A small image flow-matching model, trained from scratch: soap at rate 0.0024, trained on photos with spoken descriptions (Open Images, Localized Narratives).
Rows from block 11, named by matrix and row number. Rows with one number belong to one neuron. Each number is 50 + 10 x the weight over its row's rms, rounded and kept within 0 to 99. All counts start at 0. After the name is the row's rms in percent of the matrix's.
# fc1: MLP up (model.blocks.11.mlp.fc1.weight, 768x192), inputs 96-191
# fc2: MLP down (model.blocks.11.mlp.fc2.weight, 192x768, transposed), outputs 96-191
fc1.428 122:55 51 52 47 50 51 49 47 55 59 46 49 55 39 57 59 59 50 30 55 55 57 44 52 48 83 47 59 52 55 42 47 38 51 65 40 65 43 34 43 46 62 60 52 46 51 64 58 40 52 31 51 45 66 55 51 52 50 58 59 56 56 47 37 43 57 75 31 63 54 60 57 43 52 53 55 49 56 43 40 27 63 47 40 57 61 47 62 47 42 46 41 33 41 46 48
fc2.428 080:45 59 44 47 50 60 23 41 57 49 56 53 32 51 57 49 54 49 54 32 57 63 56 72 57 65 53 60 48 49 51 57 50 47 41 55 56 40 48 42 50 62 58 52 49 45 73 50 46 44 54 50 49 32 43 45 48 43 55 39 50 33 43 51 64 51 64 54 54 70 41 71 42 55 47 54 67 45 42 76 50 46 44 48 54 54 50 45 50 58 57 52 49 53 53 42
fc1.429 049:65 48 41 52 33 40 28 44 47 45 49 33 52 24 61 83 53 39 64 56 54 73 39 52 41 56 46 45 57 51 63 36 35 54 33 53 54 57 30 57 48 57 49 46 36 57 43 48 60 69 75 51 49 45 70 47 45 39 55 40 36 51 42 60 50 41 47 46 55 48 58 28 49 32 58 30 50 50 41 44 55 51 45 35 48 65 45 62 69 43 49 61 55 59 66 47
fc2.429 066:57 33 48 53 64 47 52 57 36 64 45 55 59 67 58 19 54 45 81 37 60 56 34 49 62 59 59 61 39 25 23 37 48 62 54 34 49 48 16 54 60 43 60 51 43 54 43 45 71 49 37 39 55 59 46 61 39 41 63 46 54 47 47 55 53 58 39 70 74 53 28 44 50 48 62 58 59 48 50 52 67 39 49 39 63 44 43 54 52 55 59 43 53 53 48 39
fc1.430 091:44 51 51 47 59 53 47 52 52 42 46 56 39 46 61 59 46 47 14 39 53 50 50 54 59 57 58 52 66 60 45 58 49 49 66 33 66 24 50 42 51 70 43 56 50 62 53 32 33 35 48 44 41 56 69 46 43 36 55 58 52 73 51 26 39 49 52 49 47 54 63 40 54 56 57 59 54 42 45 37 32 63 45 52 65 39 38 31 49 45 71 54 34 35 53 43
fc2.430 082:53 48 49 50 47 54 34 45 49 53 60 53 31 50 50 63 44 53 21 63 49 55 64 63 56 64 54 59 47 56 53 52 54 46 50 59 50 48 69 48 35 72 48 45 54 46 44 78 39 44 48 52 50 32 27 45 59 52 55 41 50 40 49 59 69 64 60 45 40 57 71 54 53 57 55 54 48 52 42 59 37 41 53 44 48 49 48 38 45 54 27 38 55 48 49 47
fc1.431 110:48 46 58 55 50 46 39 36 41 31 68 50 42 45 57 40 58 62 42 47 60 51 56 38 47 47 48 45 52 53 40 48 43 50 42 56 52 45 48 44 41 53 42 55 51 54 33 48 37 68 46 41 51 06 60 27 57 32 44 57 52 49 54 52 47 65 72 57 64 63 58 56 56 55 59 47 33 54 57 77 50 49 40 43 39 38 48 57 54 51 12 56 47 42 54 43
fc2.431 094:47 51 50 58 51 67 44 62 45 39 54 54 38 55 43 67 53 26 48 53 49 43 50 77 51 58 52 56 50 43 46 55 56 55 54 51 46 53 54 54 48 66 70 69 53 52 50 30 47 52 58 58 43 64 35 54 55 51 55 58 46 60 50 45 83 22 67 49 49 46 48 60 60 46 46 50 76 52 55 62 60 51 47 39 48 51 46 43 49 30 69 49 55 48 49 47
fc1.432 117:56 67 59 45 48 40 47 46 50 42 63 46 63 48 51 44 53 53 48 48 64 50 66 32 40 41 53 44 50 46 43 53 41 49 49 47 58 52 44 45 46 31 49 41 56 70 51 50 68 51 37 52 42 34 86 48 40 43 51 50 48 64 50 47 46 43 45 38 52 28 52 32 46 50 50 58 59 50 45 34 42 56 53 55 52 58 57 53 49 69 66 46 49 49 52 47
fc2.432 117:45 52 53 56 37 51 52 54 51 58 40 57 69 54 31 51 49 50 48 71 47 66 66 77 61 55 54 50 53 48 50 43 48 46 54 55 46 52 44 40 45 19 47 46 49 54 51 34 64 40 71 58 47 67 34 47 57 53 62 49 49 27 63 44 49 51 40 63 58 56 36 44 48 59 51 46 55 51 43 55 62 60 51 51 50 48 47 68 51 49 35 57 49 31 51 52
fc1.433 041:60 40 43 62 78 54 39 50 34 44 46 52 53 47 59 80 58 60 49 43 64 45 58 41 63 48 48 54 27 39 52 49 42 45 52 45 57 54 27 53 40 49 63 46 48 66 25 45 57 41 55 51 56 32 43 50 45 56 53 48 53 51 46 25 41 47 52 43 52 44 52 52 49 31 46 27 42 54 52 63 34 44 38 51 22 49 60 56 67 39 52 60 49 47 58 49
fc2.433 064:63 45 52 45 28 47 60 59 51 42 52 53 54 83 57 37 47 45 59 47 70 48 75 73 58 51 57 51 56 40 41 47 60 53 61 47 44 39 29 47 53 48 52 41 47 36 70 54 61 47 47 58 61 55 49 37 53 52 66 45 78 63 35 53 62 55 39 49 45 49 61 54 44 44 47 62 60 56 38 60 49 65 49 51 54 64 41 45 61 48 51 11 57 51 40 47
fc1.434 084:48 57 47 52 56 36 56 53 35 43 55 42 51 53 38 46 52 71 39 59 35 58 39 67 55 37 51 63 57 43 46 58 56 55 49 63 58 51 53 34 52 34 45 56 55 54 49 49 50 49 57 59 43 32 55 47 55 39 61 56 48 39 43 58 34 41 43 47 53 56 43 44 54 60 41 36 42 54 45 60 44 49 68 52 49 28 50 58 53 26 30 36 43 65 55 54
fc2.434 078:51 50 45 39 51 71 55 47 46 69 47 46 44 49 45 45 52 35 23 36 37 56 62 65 53 46 49 30 50 44 64 47 48 54 52 54 60 49 29 57 44 33 53 68 59 52 40 38 53 56 22 54 50 54 49 49 38 49 63 63 46 56 66 46 66 73 36 43 53 41 23 49 45 51 55 49 53 59 52 30 53 48 52 53 44 49 57 62 51 32 60 60 50 45 52 46
fc1.435 110:49 50 60 49 50 55 50 53 48 50 49 44 40 44 54 53 52 62 37 49 79 52 61 57 40 64 53 42 56 50 50 55 27 57 56 48 55 59 49 54 54 37 58 33 42 41 42 47 39 62 36 55 52 25 74 35 46 38 46 50 49 49 52 44 56 48 55 49 58 47 45 48 53 47 43 64 73 42 54 50 51 53 43 49 50 52 56 55 61 68 39 60 49 44 47 47
fc2.435 113:50 50 54 53 36 51 42 36 38 46 45 47 54 26 39 33 54 49 42 51 63 46 80 44 58 59 36 38 47 42 23 42 55 59 51 53 50 43 56 49 53 05 64 36 46 54 54 46 46 49 60 57 52 39 20 46 47 58 38 58 49 59 53 58 50 68 57 54 53 61 69 46 54 50 49 48 22 47 47 46 49 49 42 48 57 44 53 33 49 61 45 43 47 34 49 58
fc1.436 104:53 39 49 51 51 35 65 46 63 58 55 55 44 55 61 65 55 56 52 36 54 43 38 63 64 53 45 45 60 42 53 36 47 60 45 49 52 38 50 47 57 45 54 35 55 30 56 53 53 45 52 49 55 60 44 48 62 58 58 65 49 45 43 34 60 44 50 61 54 39 68 49 37 35 53 53 60 52 71 38 49 51 51 48 50 48 51 60 42 45 37 47 57 50 54 35
fc2.436 102:50 54 46 53 31 61 51 36 52 53 52 55 37 33 49 40 46 58 64 78 42 59 50 35 49 34 42 14 51 52 57 65 48 52 59 45 44 43 52 54 51 51 73 24 57 52 57 56 54 59 44 52 47 38 46 38 39 49 57 41 49 48 46 61 32 54 41 52 44 38 81 51 48 60 46 42 50 47 44 62 55 51 53 53 50 53 56 65 49 54 45 44 54 34 46 45
fc1.437 103:42 57 62 51 43 47 61 44 39 47 56 48 35 43 44 64 44 45 47 39 41 47 52 30 48 58 40 55 52 38 48 53 50 57 56 41 58 54 56 55 48 54 48 62 56 73 61 45 66 57 59 63 46 48 45 54 47 46 51 62 42 48 51 54 46 61 54 46 50 72 46 53 47 63 56 62 21 54 55 54 59 54 61 55 44 21 45 51 41 34 64 32 53 29 55 48
fc2.437 094:52 50 49 57 99 42 37 52 52 61 48 43 15 72 50 37 54 53 43 69 36 48 52 68 44 40 43 26 57 50 64 63 60 47 53 45 42 52 69 58 58 72 40 55 45 51 61 56 57 57 55 55 50 46 54 46 48 55 55 50 50 41 56 45 61 48 45 39 51 66 47 52 45 49 50 44 65 42 46 55 50 58 54 41 51 56 55 56 49 46 50 71 66 60 51 35
fc1.438 115:34 43 46 50 57 51 53 60 50 48 43 53 40 53 45 47 51 56 43 29 33 40 51 58 53 51 62 61 54 54 41 58 89 44 56 29 42 52 58 59 62 41 30 53 59 50 36 50 48 40 43 66 54 48 48 59 42 54 40 56 42 46 30 56 39 58 64 48 60 26 47 51 52 50 47 48 60 52 49 62 54 48 64 47 53 35 51 52 58 44 45 38 56 62 43 55
fc2.438 081:55 54 44 56 14 51 40 54 44 50 56 48 52 37 44 50 54 64 38 59 28 38 60 79 59 57 51 52 48 55 33 40 50 48 47 48 54 52 39 46 52 64 47 41 53 49 26 62 49 46 56 53 54 37 58 47 49 56 46 37 52 27 79 27 65 42 48 38 51 11 32 53 48 51 46 50 49 46 71 32 41 55 50 57 55 48 44 59 54 29 45 61 45 47 50 54
fc1.439 096:52 39 64 52 34 44 51 61 43 68 45 53 52 49 68 64 46 37 47 55 37 58 47 53 50 46 52 48 57 56 55 44 49 40 39 58 50 37 36 51 44 52 56 40 52 62 37 44 46 55 75 44 44 52 40 50 37 48 61 55 27 63 46 43 52 52 44 26 55 64 48 46 43 38 44 45 53 42 48 47 57 55 52 40 44 44 41 66 55 45 31 34 49 50 55 48
fc2.439 094:66 48 53 44 71 72 45 42 53 50 54 47 38 48 46 46 56 40 40 61 40 57 48 30 43 34 57 43 42 34 65 45 42 36 50 51 39 50 27 49 58 47 42 33 59 41 33 43 50 47 47 56 58 63 55 50 53 50 75 53 55 32 40 56 49 56 29 64 52 51 26 42 47 50 49 56 45 46 43 64 48 58 56 48 49 56 53 68 46 50 69 57 50 44 53 43
fc1.440 098:58 63 48 58 36 36 22 62 37 41 64 55 64 57 50 39 59 54 46 52 66 61 60 42 51 43 43 41 49 60 56 39 40 49 41 48 55 58 40 42 48 69 36 54 35 68 51 61 48 61 45 46 43 25 61 58 36 45 56 52 54 39 62 63 33 55 43 69 56 64 51 48 61 49 50 48 22 50 49 53 53 43 49 43 41 37 45 65 44 57 64 47 49 65 51 51
fc2.440 102:52 44 54 55 67 57 56 61 46 69 46 50 59 54 45 59 42 47 46 40 67 50 44 71 42 40 58 47 55 44 62 48 63 49 59 46 59 44 33 63 47 58 47 52 52 49 39 19 61 53 62 55 56 59 47 50 52 56 47 74 48 52 57 49 80 41 50 35 46 63 52 62 56 53 47 53 70 48 39 48 54 55 54 51 44 54 50 68 50 66 49 52 51 81 52 40
fc1.441 080:57 40 48 53 50 41 62 45 50 51 38 41 71 53 44 48 63 43 55 49 41 50 48 53 48 39 51 42 59 57 47 51 39 46 35 45 63 49 44 65 62 47 72 26 39 38 58 53 41 56 65 52 44 79 61 42 61 51 58 53 67 51 45 66 44 44 47 62 54 77 48 54 58 53 60 48 60 48 37 48 53 50 64 63 47 76 65 45 38 56 24 53 60 49 53 55
fc2.441 096:48 37 55 48 37 57 27 38 48 61 42 56 68 39 41 72 40 50 33 43 39 53 53 67 60 37 43 36 50 44 46 32 52 55 51 47 56 50 58 40 56 46 28 47 49 55 52 35 33 52 73 48 38 35 32 51 55 40 59 67 54 48 59 52 53 38 43 47 50 66 36 50 53 49 48 56 58 48 64 75 45 43 52 52 57 52 52 44 53 45 45 64 53 48 51 52
fc1.442 100:49 52 33 42 64 38 41 40 37 30 43 49 51 45 45 48 42 43 49 57 52 54 55 67 55 42 50 59 42 44 57 54 30 53 50 60 58 55 26 44 51 46 84 47 59 61 56 65 37 46 34 51 38 56 76 62 70 51 54 51 50 34 47 54 43 42 39 42 44 76 45 42 46 67 51 39 25 58 41 43 60 44 63 66 52 59 56 43 48 27 44 42 51 46 47 52
fc2.442 112:36 62 56 46 44 71 64 47 51 61 54 54 53 43 59 56 56 38 47 33 43 58 55 54 61 51 46 69 53 50 59 56 57 56 48 46 51 47 31 62 57 48 35 81 50 46 42 43 49 52 12 51 51 48 49 49 46 49 49 45 51 74 49 52 49 69 37 53 51 61 37 61 50 48 48 50 76 48 56 57 61 41 50 50 47 47 55 39 49 20 57 49 48 40 45 48
fc1.443 110:52 56 55 50 56 54 45 36 52 46 53 58 56 55 33 30 52 66 55 46 36 39 48 63 39 53 59 47 45 49 51 46 76 43 31 65 66 55 57 29 72 38 43 51 51 52 53 43 68 43 70 45 65 56 50 47 51 71 59 43 47 59 52 58 20 57 41 54 38 47 42 38 57 61 47 41 47 52 60 65 62 58 62 42 58 52 35 39 70 41 54 64 47 47 53 67
fc2.443 077:50 40 40 51 45 42 69 46 51 60 58 51 54 65 45 34 44 49 44 53 48 51 58 44 55 48 47 41 54 48 36 42 44 46 58 50 62 47 55 69 49 50 53 37 49 60 45 44 65 51 45 62 48 46 26 46 53 47 65 33 56 29 62 33 93 64 50 46 53 41 40 44 44 45 49 46 59 53 47 30 60 58 51 48 54 54 46 33 49 50 40 59 51 53 50 39
fc1.444 044:49 54 53 77 45 48 60 31 42 39 59 30 60 45 37 66 46 46 61 43 57 48 48 33 48 36 66 54 43 26 45 50 52 55 46 38 55 48 67 63 49 48 44 50 22 33 36 34 53 61 52 39 39 46 54 57 53 35 53 43 52 55 50 78 43 64 60 56 59 52 65 59 46 46 42 25 44 48 54 34 50 58 56 54 50 50 50 54 49 72 55 68 44 52 53 45
fc2.444 065:47 53 64 38 48 55 40 76 43 59 40 64 55 64 65 56 72 65 57 62 56 53 71 70 67 21 60 54 30 50 45 50 46 59 57 58 38 63 63 44 38 50 54 48 46 55 63 51 50 33 51 49 51 51 54 59 40 46 65 48 57 45 39 36 68 52 55 45 64 51 52 38 48 42 58 75 54 52 51 51 57 54 58 35 54 43 48 55 70 47 54 38 57 57 43 37