python train.py --model="image flow-matching model" --dataset="photos with spoken descriptions (Open Images, Localized Narratives)" --train_examples=101725 --image_size=32 --horizontal_flip=false --conditioning="none" --arch="dit" --objective="flow_matching" --cond_dim=192 --logit_normal_time=false --norm="layernorm" --activation="gelu" --mlp_ratio=4 --head_dim=16 --fused_qkv=false --qk_norm=false --inner_norm=false --patch_size=[2, 2] --layers=16 --width=192 --positions="relative_bias" --optimizer="soap" --beta2=0.95 --lr=0.0024 --beta1=0.95 --shampoo_beta=0.95 --eps=1e-08 --precondition_frequency=25 --max_precond_dim=512 --one_sided=true --adamw_lr_other_params=0.001 --ema_decay=0.995 --steps=8500 --batch_size=64 --epochs=5.3 --lr_schedule="cosine_restarts" --final_lr_fraction=0 --warmup_steps=420 --weight_decay=0.5 --adamw_weight_decay_other_params=0.01
Rows from block 13 of a small image flow-matching model, named by matrix and row number. Rows with one number belong to one neuron. Each number is 128 + 24 x the weight over its row's rms, rounded and kept within 0 to 255. All counts start at 0. After the name is the row's rms in percent of the matrix's.
After each neuron's rows are labels from the 100 images, of 14976 (inputs lightly noised), where the neuron reaches its highest value: "colour at peak" is the nearest of a few named colours to the mean colour under the peak. Only what is clearly more common there than usual is listed. The data: photos with spoken descriptions (Open Images, Localized Narratives).
# fc1: MLP up (model.blocks.13.mlp.fc1.weight, 768x192), inputs 0-191
# fc2: MLP down (model.blocks.13.mlp.fc2.weight, 192x768, transposed), outputs 0-191

fc1.12 060 [178  99 134 103 151 112 128 166 124 131 138  71 106 163  96 102 157 136 141 129  98 178 105 131 121 114 150 151 130 130 138 104 136  93 165 206  87  96 124 139 131 160 134 113 124  89 156 119 139 127 135  95 105 120 122 134 117 126 143 166 142 117 132 134 120 124 133 128 132 142 136 126 171 179 113 153 105 125 148 120 110 150 130 157 106 159  81 105 159 136 126  97 129 108 152 104 141 125 133 145 144 115 145 143 142 139 156 125 122 155 114 100 125 116 125 169 157 156  72 156 145 155  93 124 116  99 143 103 101 176 114 115 134 184 129 155 160 146 181 159 113 126  89  85 132 153 150 127 123 133 118 111 153  81 118 146 118 148 111 178 145 131 145 135 136 156 144 133 136 102 115 126 109 111 185 118 106 145 156 121 128  93 113 132 141 155 105 108 143 139 161 173]
fc2.12 087 [132 144 137 132 116 137 103 153 135 120 135  73 114  93 176 117 168 104 127 113  96 145 109 117 125 154 114 106 128 131 115 149 134 148 133 113  98 146 127 150  86  89 111 129 137 153  97 111 126  97 150 193 119  94 106 132  97 129 170 110 102 159 115 113 128 133 168 163 120 101 184 136 156 149 128 122 112 102 131 110 105 115 140 122 116 123 123 152  90 150 113 125 113  69 147 177 117 141 132 121 127 124 114 133 109 127 122 124 123 112 115  47 136 166 143 126 127 170  76 153 143 116 118 107 121  87 125 154 146  95 123  82 126 145 149 169 100  94 112 169 164 127 164 157 137 146 143  79 130 128 147 166 111 104 125 127 146  94 121 138 144 155 106 129 114 144  65 145 105 151 145 177 123  76 115 146 106 141 124 116 133 116 100 134 119 122 140 124 108 141 151 117]
colour at peak: grey

fc1.392 077 [151 109 125 106  90 124  97 106 103 183 124  83 163 174 116 130 161 140 126 101 115  90 105 191 150 110 149 113 101 158 145 121 157 159 107 149 130 106 124 130 107 121 105 127 134 119 108 156 155 174 119 144  94 117 136 141 105  97  95 104 123 133 117 122 146 105 126 137 136 146 129 133 158 157 135 148 132 129 152 134 142  85 156 142 150  71 148  91 149 126 170 130 119 141 109 158 133 128 134 137 130 119 132 146 129 160 124 120 197 136 126 132 164 117  93 150 116  94 109 127 186 127 105 120 122 159 162 147 116 140  83 124 139 128 104 163 110 141 101 142 121 136 148  93 122 131 139 134 145 127 140 113  96 115 146 154 103 158 171 101  74 118 111 139 158 136 130 153 117 110 156 182  99 168  96 181 126 101 100 141 126 155 122 134 126  82 116 114 165 103 129 100]
fc2.392 099 [147 127  94 102 117  99 146 142 142 113 164 138 114  96 130 104 171 105 129 130 154  75  86 167 120 120  88 111 132 110 152 123 118 157 154 141  83 144 125 109 132  80 146 121 158 174  80 130 177 160 123  82 115 126 167  95 168 130 179  95 157 134  96 129 120 127 104 144 127  97  68 119 134 142 108 113 129 138 111 103 128 163 101  96 104  89 134 135 175 110  92 111 124 111 142 146 115 120 141 119 122 145 127 137 127 148 136 136  64  87 110 159  96 129 154 102 136 117 158 122 116 154 117 158 136 133 111 149 145 112 109 141 131 141 134 117  96 135 148 128 190 110 185 111 120 113 132 134 123 136 110 121 132 112 138 138 130  92 150 121 148 121 116 182 103 169 138 125 131 137 131 126 116 121 117  87 142  92 128 128 122  92 123  63 125 105 138 133 128 159 106 111]
colour at peak: grey

fc1.361 104 [149 142 115  84 146 173 133 107 119 126 133 115 129 129 118 147 117 142 138 115 169 125 147 139 149 130 136  79 126 126 128 108 113 111 128 118 139 116  62 134 108 136 158  91 163 118  77 120 140 126 123 114 141  97 173 140  97 127 107 123 115 124 137 121 103 142 153 119 100 139 140 150 119 119 125 122 148  50  81 129 121 119 115 142 132 135 126  64 156 104 106 108 141 124 127 163 136 147 121  90 140 150 104  94 149 135 112 121 131 121 139 133 136 185 120 115  81 130 142 144 119 123 148 135 180 130 118 126 123 133 119 139 232 138 156 157 184 141 127 132 150 117 135 120 143 109 139  90 196 126 122 161 115 124 141 127 110 123 119 139 100 107 104 101 115 126 168 169 131 170 150 134 149 151 137 153 173 142 136 119 163 157 131  99 160 127 151 125 148 102 173 134]
fc2.361 094 [121 132 137 127 146 130 134  87 123 129 109 106 129 157 121 131 123 113 133 124 120 128 163 132 124 139 129 137 133 135 123   0 143 118 124 103  87 135 255 136 135 129 116 124 126 141 134 131 135 130 128  87 127 130 121 128 115 151 126 127 120 111 126 120 131 123 123 137 134 113 123 162 127  54 142 174 142 130 126 124 123 136 128 115 126 129 142 124 164 116 115 124 125 117  65 141 136 118 105 107 124 208 132 133 131 130 133 147 202 126  42 130 128 147 129 133 131 116 121 111 137 132 139 169 120 137 123 115 125 139 116 134 122 124 100 114  78 143 124 126 114 136 162 135 177 130 127 113 128 126 122 130 183 124 123 132 130 119 134 132 129 120 146 127 126 128 110 123 123 120 129 138 134 124 129 124 149 128 164 123 120 132 145  95 139 134 118 127 131 127 126 132]
colour at peak: white

fc1.330 123 [152 154 127 133 119 152 105 108 116 142 125 119 130 116 120 144 111 148 150 117 140 156 111 120 150 145 141 122 136 119 162 150 157  94 113 121 145 102 152 108 124 128 162  84 131 130  48  96 130 128 161 163 129  99 148 128  82 107 137 101  92 125 124 125 125 124 117 141 100  85 160 112 100 132 131 162 156 109  80 133 103 149 137 161 135 141 135  89 156 146 152  89 139 108 148 155 135 201 118  97 153  95 110 111 117 133 111 140 132 113 106  89 118 119 118 104  96 154 139 146 121 147 116 155 138 105 105 162 118 111  89 149 189 129 143 148 150 134 120 143 120 148 112  62 151 134 162  79 140 151 128 140 149 116 130 143 132 127 109  88 119 114 123 141 120 120 148 133 113 129 131  97 137 132 102 141 184 127 144 112 152 122 145 112 132  83 157 138 215 130 170  95]
fc2.330 079 [124 135 130 102 132 122 125  86 118 127 144 135 116 149 119 128 135 147 133 127 120 138 156 126 131 110 110 103 122 120 124 133 129 131 147 119 108 100 255 126 127 137 132 116 114 119 129 131 124 117 130 101 131 137 128 129 103  24 114 134 133 131 109 146 119 130 121 153 135 135 123 158 120 119 147 179 107 124 115 122 131 107 119 129 123 142 133 128 133 125 118 134  68 135  61 122 142 116  93 144 121 124 127 131 147 132 128 128 108 139   0 125 119 145 127 125 119 126 112 121 121 121 142 139 112 123 132 145  88 125 137 125 100 118 134 116  91 107 144 120 141 122 189 139 201 143 119 144 123 100 123 134 144 116 127 135 123 132 133 124 128 123 120 122 125 137 117 126 117 141 115 131 136 137 125 130 192 137 146 141 119 113 124 119 119 132 126 126 114 104 138 120]
colour at peak: white

fc1.229 058 [133  96 143 119 144  95  93 146 134 148 127 144 139  91  88 152 124 122 136 123  87 116 144  81 111 115 117 208 150 103 117 105 145 116 113 200 108 144 110 173 128 164 168 156 192 107 129 133 114 128 175 153 146 164 110 107 137 165  95 143 112  98 111 126 118 155 109 117 130 130 118 133 152 144 154 158 135 127 135 139 107 133 158 120 114  90 118 163 140 147 111  86 130 145 157 111 126 121 125 142  96 127 157 133 145  99 127 155 126 124 102 161 114 144 125 151 132  94 149 148 149 145 170 148 131 133 101  89 180 145 120 123 124 132 107 134  80 146  97 112 105 102  92 144 103 140 139 126 126 137 169 159 138 139 165 152 112 105  89 123 132 102 100 172  95 145 153 127 155 134  97 150 134 143 105  98 130 134 143 140 130 133 123 112 114 118 159  70 121 132 144 176]
fc2.229 089 [171  87 120 133  88 144 121 136 136 149 129 105 105 131 127 146  84 115 118 136 143 115 157 136  97 134 113 110 118 142 126 135 120 122 180 200 167 115 124 155 161 140 127 104 129  86 163 134 122 129 155 126 133 158 126 141 116 128 141 130  86 188 110 124 137 114 113  98 133 136 144 141 128 113 154 135 138 114 119 120 115 120 109 111 119 142 161 113  94 120  89 131 120 151  82  94 110 111  98 111 100 105 133 120 119 168 140 122 113 154  99 174 169 162  94 149 126 162 179  99  85 139  91  92 141  70 174 164  93 136 136 115 113 137 139 120  96 120 164 114 116  99 123 128 102 117 130 131 146 119 163 112 119 164 106 110 116  88 152 135 114 124 137  92 160 130 127 137 102 155 122 135 106 130 140 111 120 169 102 113 127 166 162 201 151 134 117 179 130 123 142 108]
colour at peak: grey

fc1.670 060 [ 82 103 100 145 118 126  93  89  99 103 148 124 163 123 141 116 110 150 141 110 105  73 125  75 112 160 124 107 114 101 114 140 154 106 130 153 102 128 131 139 106 103 166 129 108 111 159 145 103 165  88 105 130 135  99  86 120 169 132  93 182 120 133 112 108  98 125  95 142  95 114 140 136 124  76  96 143 128 147 131 117 170 117  94 141 148 145 120  95 118  80 126 121 136 137 123 123 128 108 125  94 172 123 145 121 129  87 109 142 162 174 117 126 162 148 132 115 127 144 122 129 144 112 128 128 125  67  88 121 157 182 129 112 113 154 105 121 114 130 107 134 124  90 154  92 146  99 124 101 147 152  89 130 147 142 140 116  69 113  90 154 128 133 144 122 161 130 116 154 168 124 144 125 149  99 139 124 162 148 120 158 124 103  90 152 102 132 140 125 127  68 114]
fc2.670 089 [120 130 112  72 161 127 158 112 134  89 135 169 142 158 144 131  94 136 129 109 127 165 135 116 156 124 115  80 133  96 155 129 131 147 157 146 120  99 124 152 142 116 130 145 117 122  92  98 113 120 135 164  99 149 120 144 164 116 126 142 120 176 118 152 131 123 130 111 141  86 149 103 143 109 108 131  96 138  97 148 157 189 123 117 165 155  90 114 212  96 125 152 118 123  93 129 122 128 137 159 145  92 115 127 124 113 159 109 134 111 140 122 134 191 133 157 133 121 103 151  89 139 122 128 137 166 161 133  72  73  94 124 127 141 130  98 116 130 160 131  73 125  95  97 113 153 139 111 124 113 142 146 138 117  96  94  68 118 119 127 110 145 129 146 118 129 151 154 133 169 123 154 119 152 135 141 138 112 120 100 127 153 135 155 157 169 106  93 119 130  92 100]
colour at peak: grey

fc1.508 149 [120 150 107 106 138 158 156 164 144 183 141  96 163 118 118 115 141 148 174 128 133  94 115  78 124 177 137  89 119 185 119 145 117 116 117 147  97 156 116 127 140 116 125 171 196 137 137 124 145 103 112 135 134 145 100 169 131 119 133 140 152 139 136 147 116 129 146 165 134 117 109 145 156 152 102 206 105 132 175 206 129 133 127 159 147 161 107 143 135 105 114 152 127 153  90 100 112 119 112 146 115 141  57 161 104 166 119 131 180 104 106 127 119 129 111 115  92 141 120 118 101 146 145 124  74 117 124 119 119 147 129 126 121 134 106 152 148 148 135 149 118 138 147 139 140 138 129 161 120 151 153 124  90 137 133 126 133  74 105 111 109 150 108  86 110 103 124 130 126 145 140 135 194 123 124 142 102 138 130 124 110 148 129 142 137 133 154 114 139 120 111 122]
fc2.508 184 [139 104 127  51 125 130 116 200 122 106 104 145 124 117 158 145 112 136 123 124 121 128 129 133 105 115 131 138 129 116  97 202 125 141 151 134 108 122 113 135 102  94 144 122 128 102 128 140 146 127 152 137 134 137 118 146 127 138 148 153 122 138 145 136 137 136 109 119 133 137 114 109 126 159 129   0 115 132 131 100 142 130 121 124 140 100 134 124 146 143 120 122 114 127 104 132 133 106 113 154 137 113 130 116 127 122 146 123  37 129  87 120 139 125 125 107 148 136 136 135 161 133 142 165 123 125 131 109 130 127 145 120 149 130 115 128 103 136 121 144 130 137  69 129 122 120 124 108 123 142 140 123 153 122 144 131 135 100 101 149 137 136 131 110 124 135 104  96 143 110 120 104 109 119 137 105  89 132 142 128 133 151 155 174 128 148 134 162 130 110 126 172]
colour at peak: grey

fc1.741 066 [172  98 167 108 139  92  76 104 129 188 156 119 121 126 117 106 128 173 129 120 131  58 110 142 115 138 117 183 112  97 155  96 142 112 122 118 118 164 119 167 111  94 142 103 119 119 121 145 116 131 132 128 147 109 147 142 114  93 118 125 143 147 121  92 117 126 139 141 108 100 101 145 157 154  85  89 142 130 150 137 117 118 118 168 140 118 114 128 163 113 124  71 110 147  91 122 112 130  94 168 140 106 136 139 155 118 106 123 171 154 107  99 151 119 112 119 140 148 113 121 154 107 136 129 107 140 144 104 154 129  98 104 140 136 117 141  94 133 144 133 141  86 143 116  81 172 127 126 124 128 112 162 120 103 136  90 108 168 121 110 123 157 169 133 160 103 158 131 117 120 161 128  92 168 150 204 124 134 105 153 130 150 156 134 135 152 123 101 140 117  88 176]
fc2.741 091 [112 137 110 160 175 130 142 126 134 141 111  94 161 134 157  72 122 104 118 144 126 163  96  96 122 119 132  95 145  90 137 119 116 142 135  94 108 107 130 135 156 164 168 103  98 130  67  97 166 127 112  59 105 145 136 124 109 130 143 106 127  93 103 140 117 122 148 144 127 116 144 116 148 138  74 119  97 100 136  98 119 132 111 150 116 103 146 134 134  99 149 151 109 123 139 156 169 109 180 146 109 136 120 135 110 123 156 103  78 111 101 165 136 201 141 141 143 101 126 151 102 127 119 119 125 138 141 136  68 154  99 104 127 125 121 115  91 111 114 151 163 155 139 118  93 131 137 116 146 141 187 129 156 173 130 138 100 150 135 119 128 126  52 107 111 132 105 128  99 129 144 126 133 126 121 142 130 108  97 170 126 120  87 133 112 140 152 149 138 129  99 103]
colour at peak: grey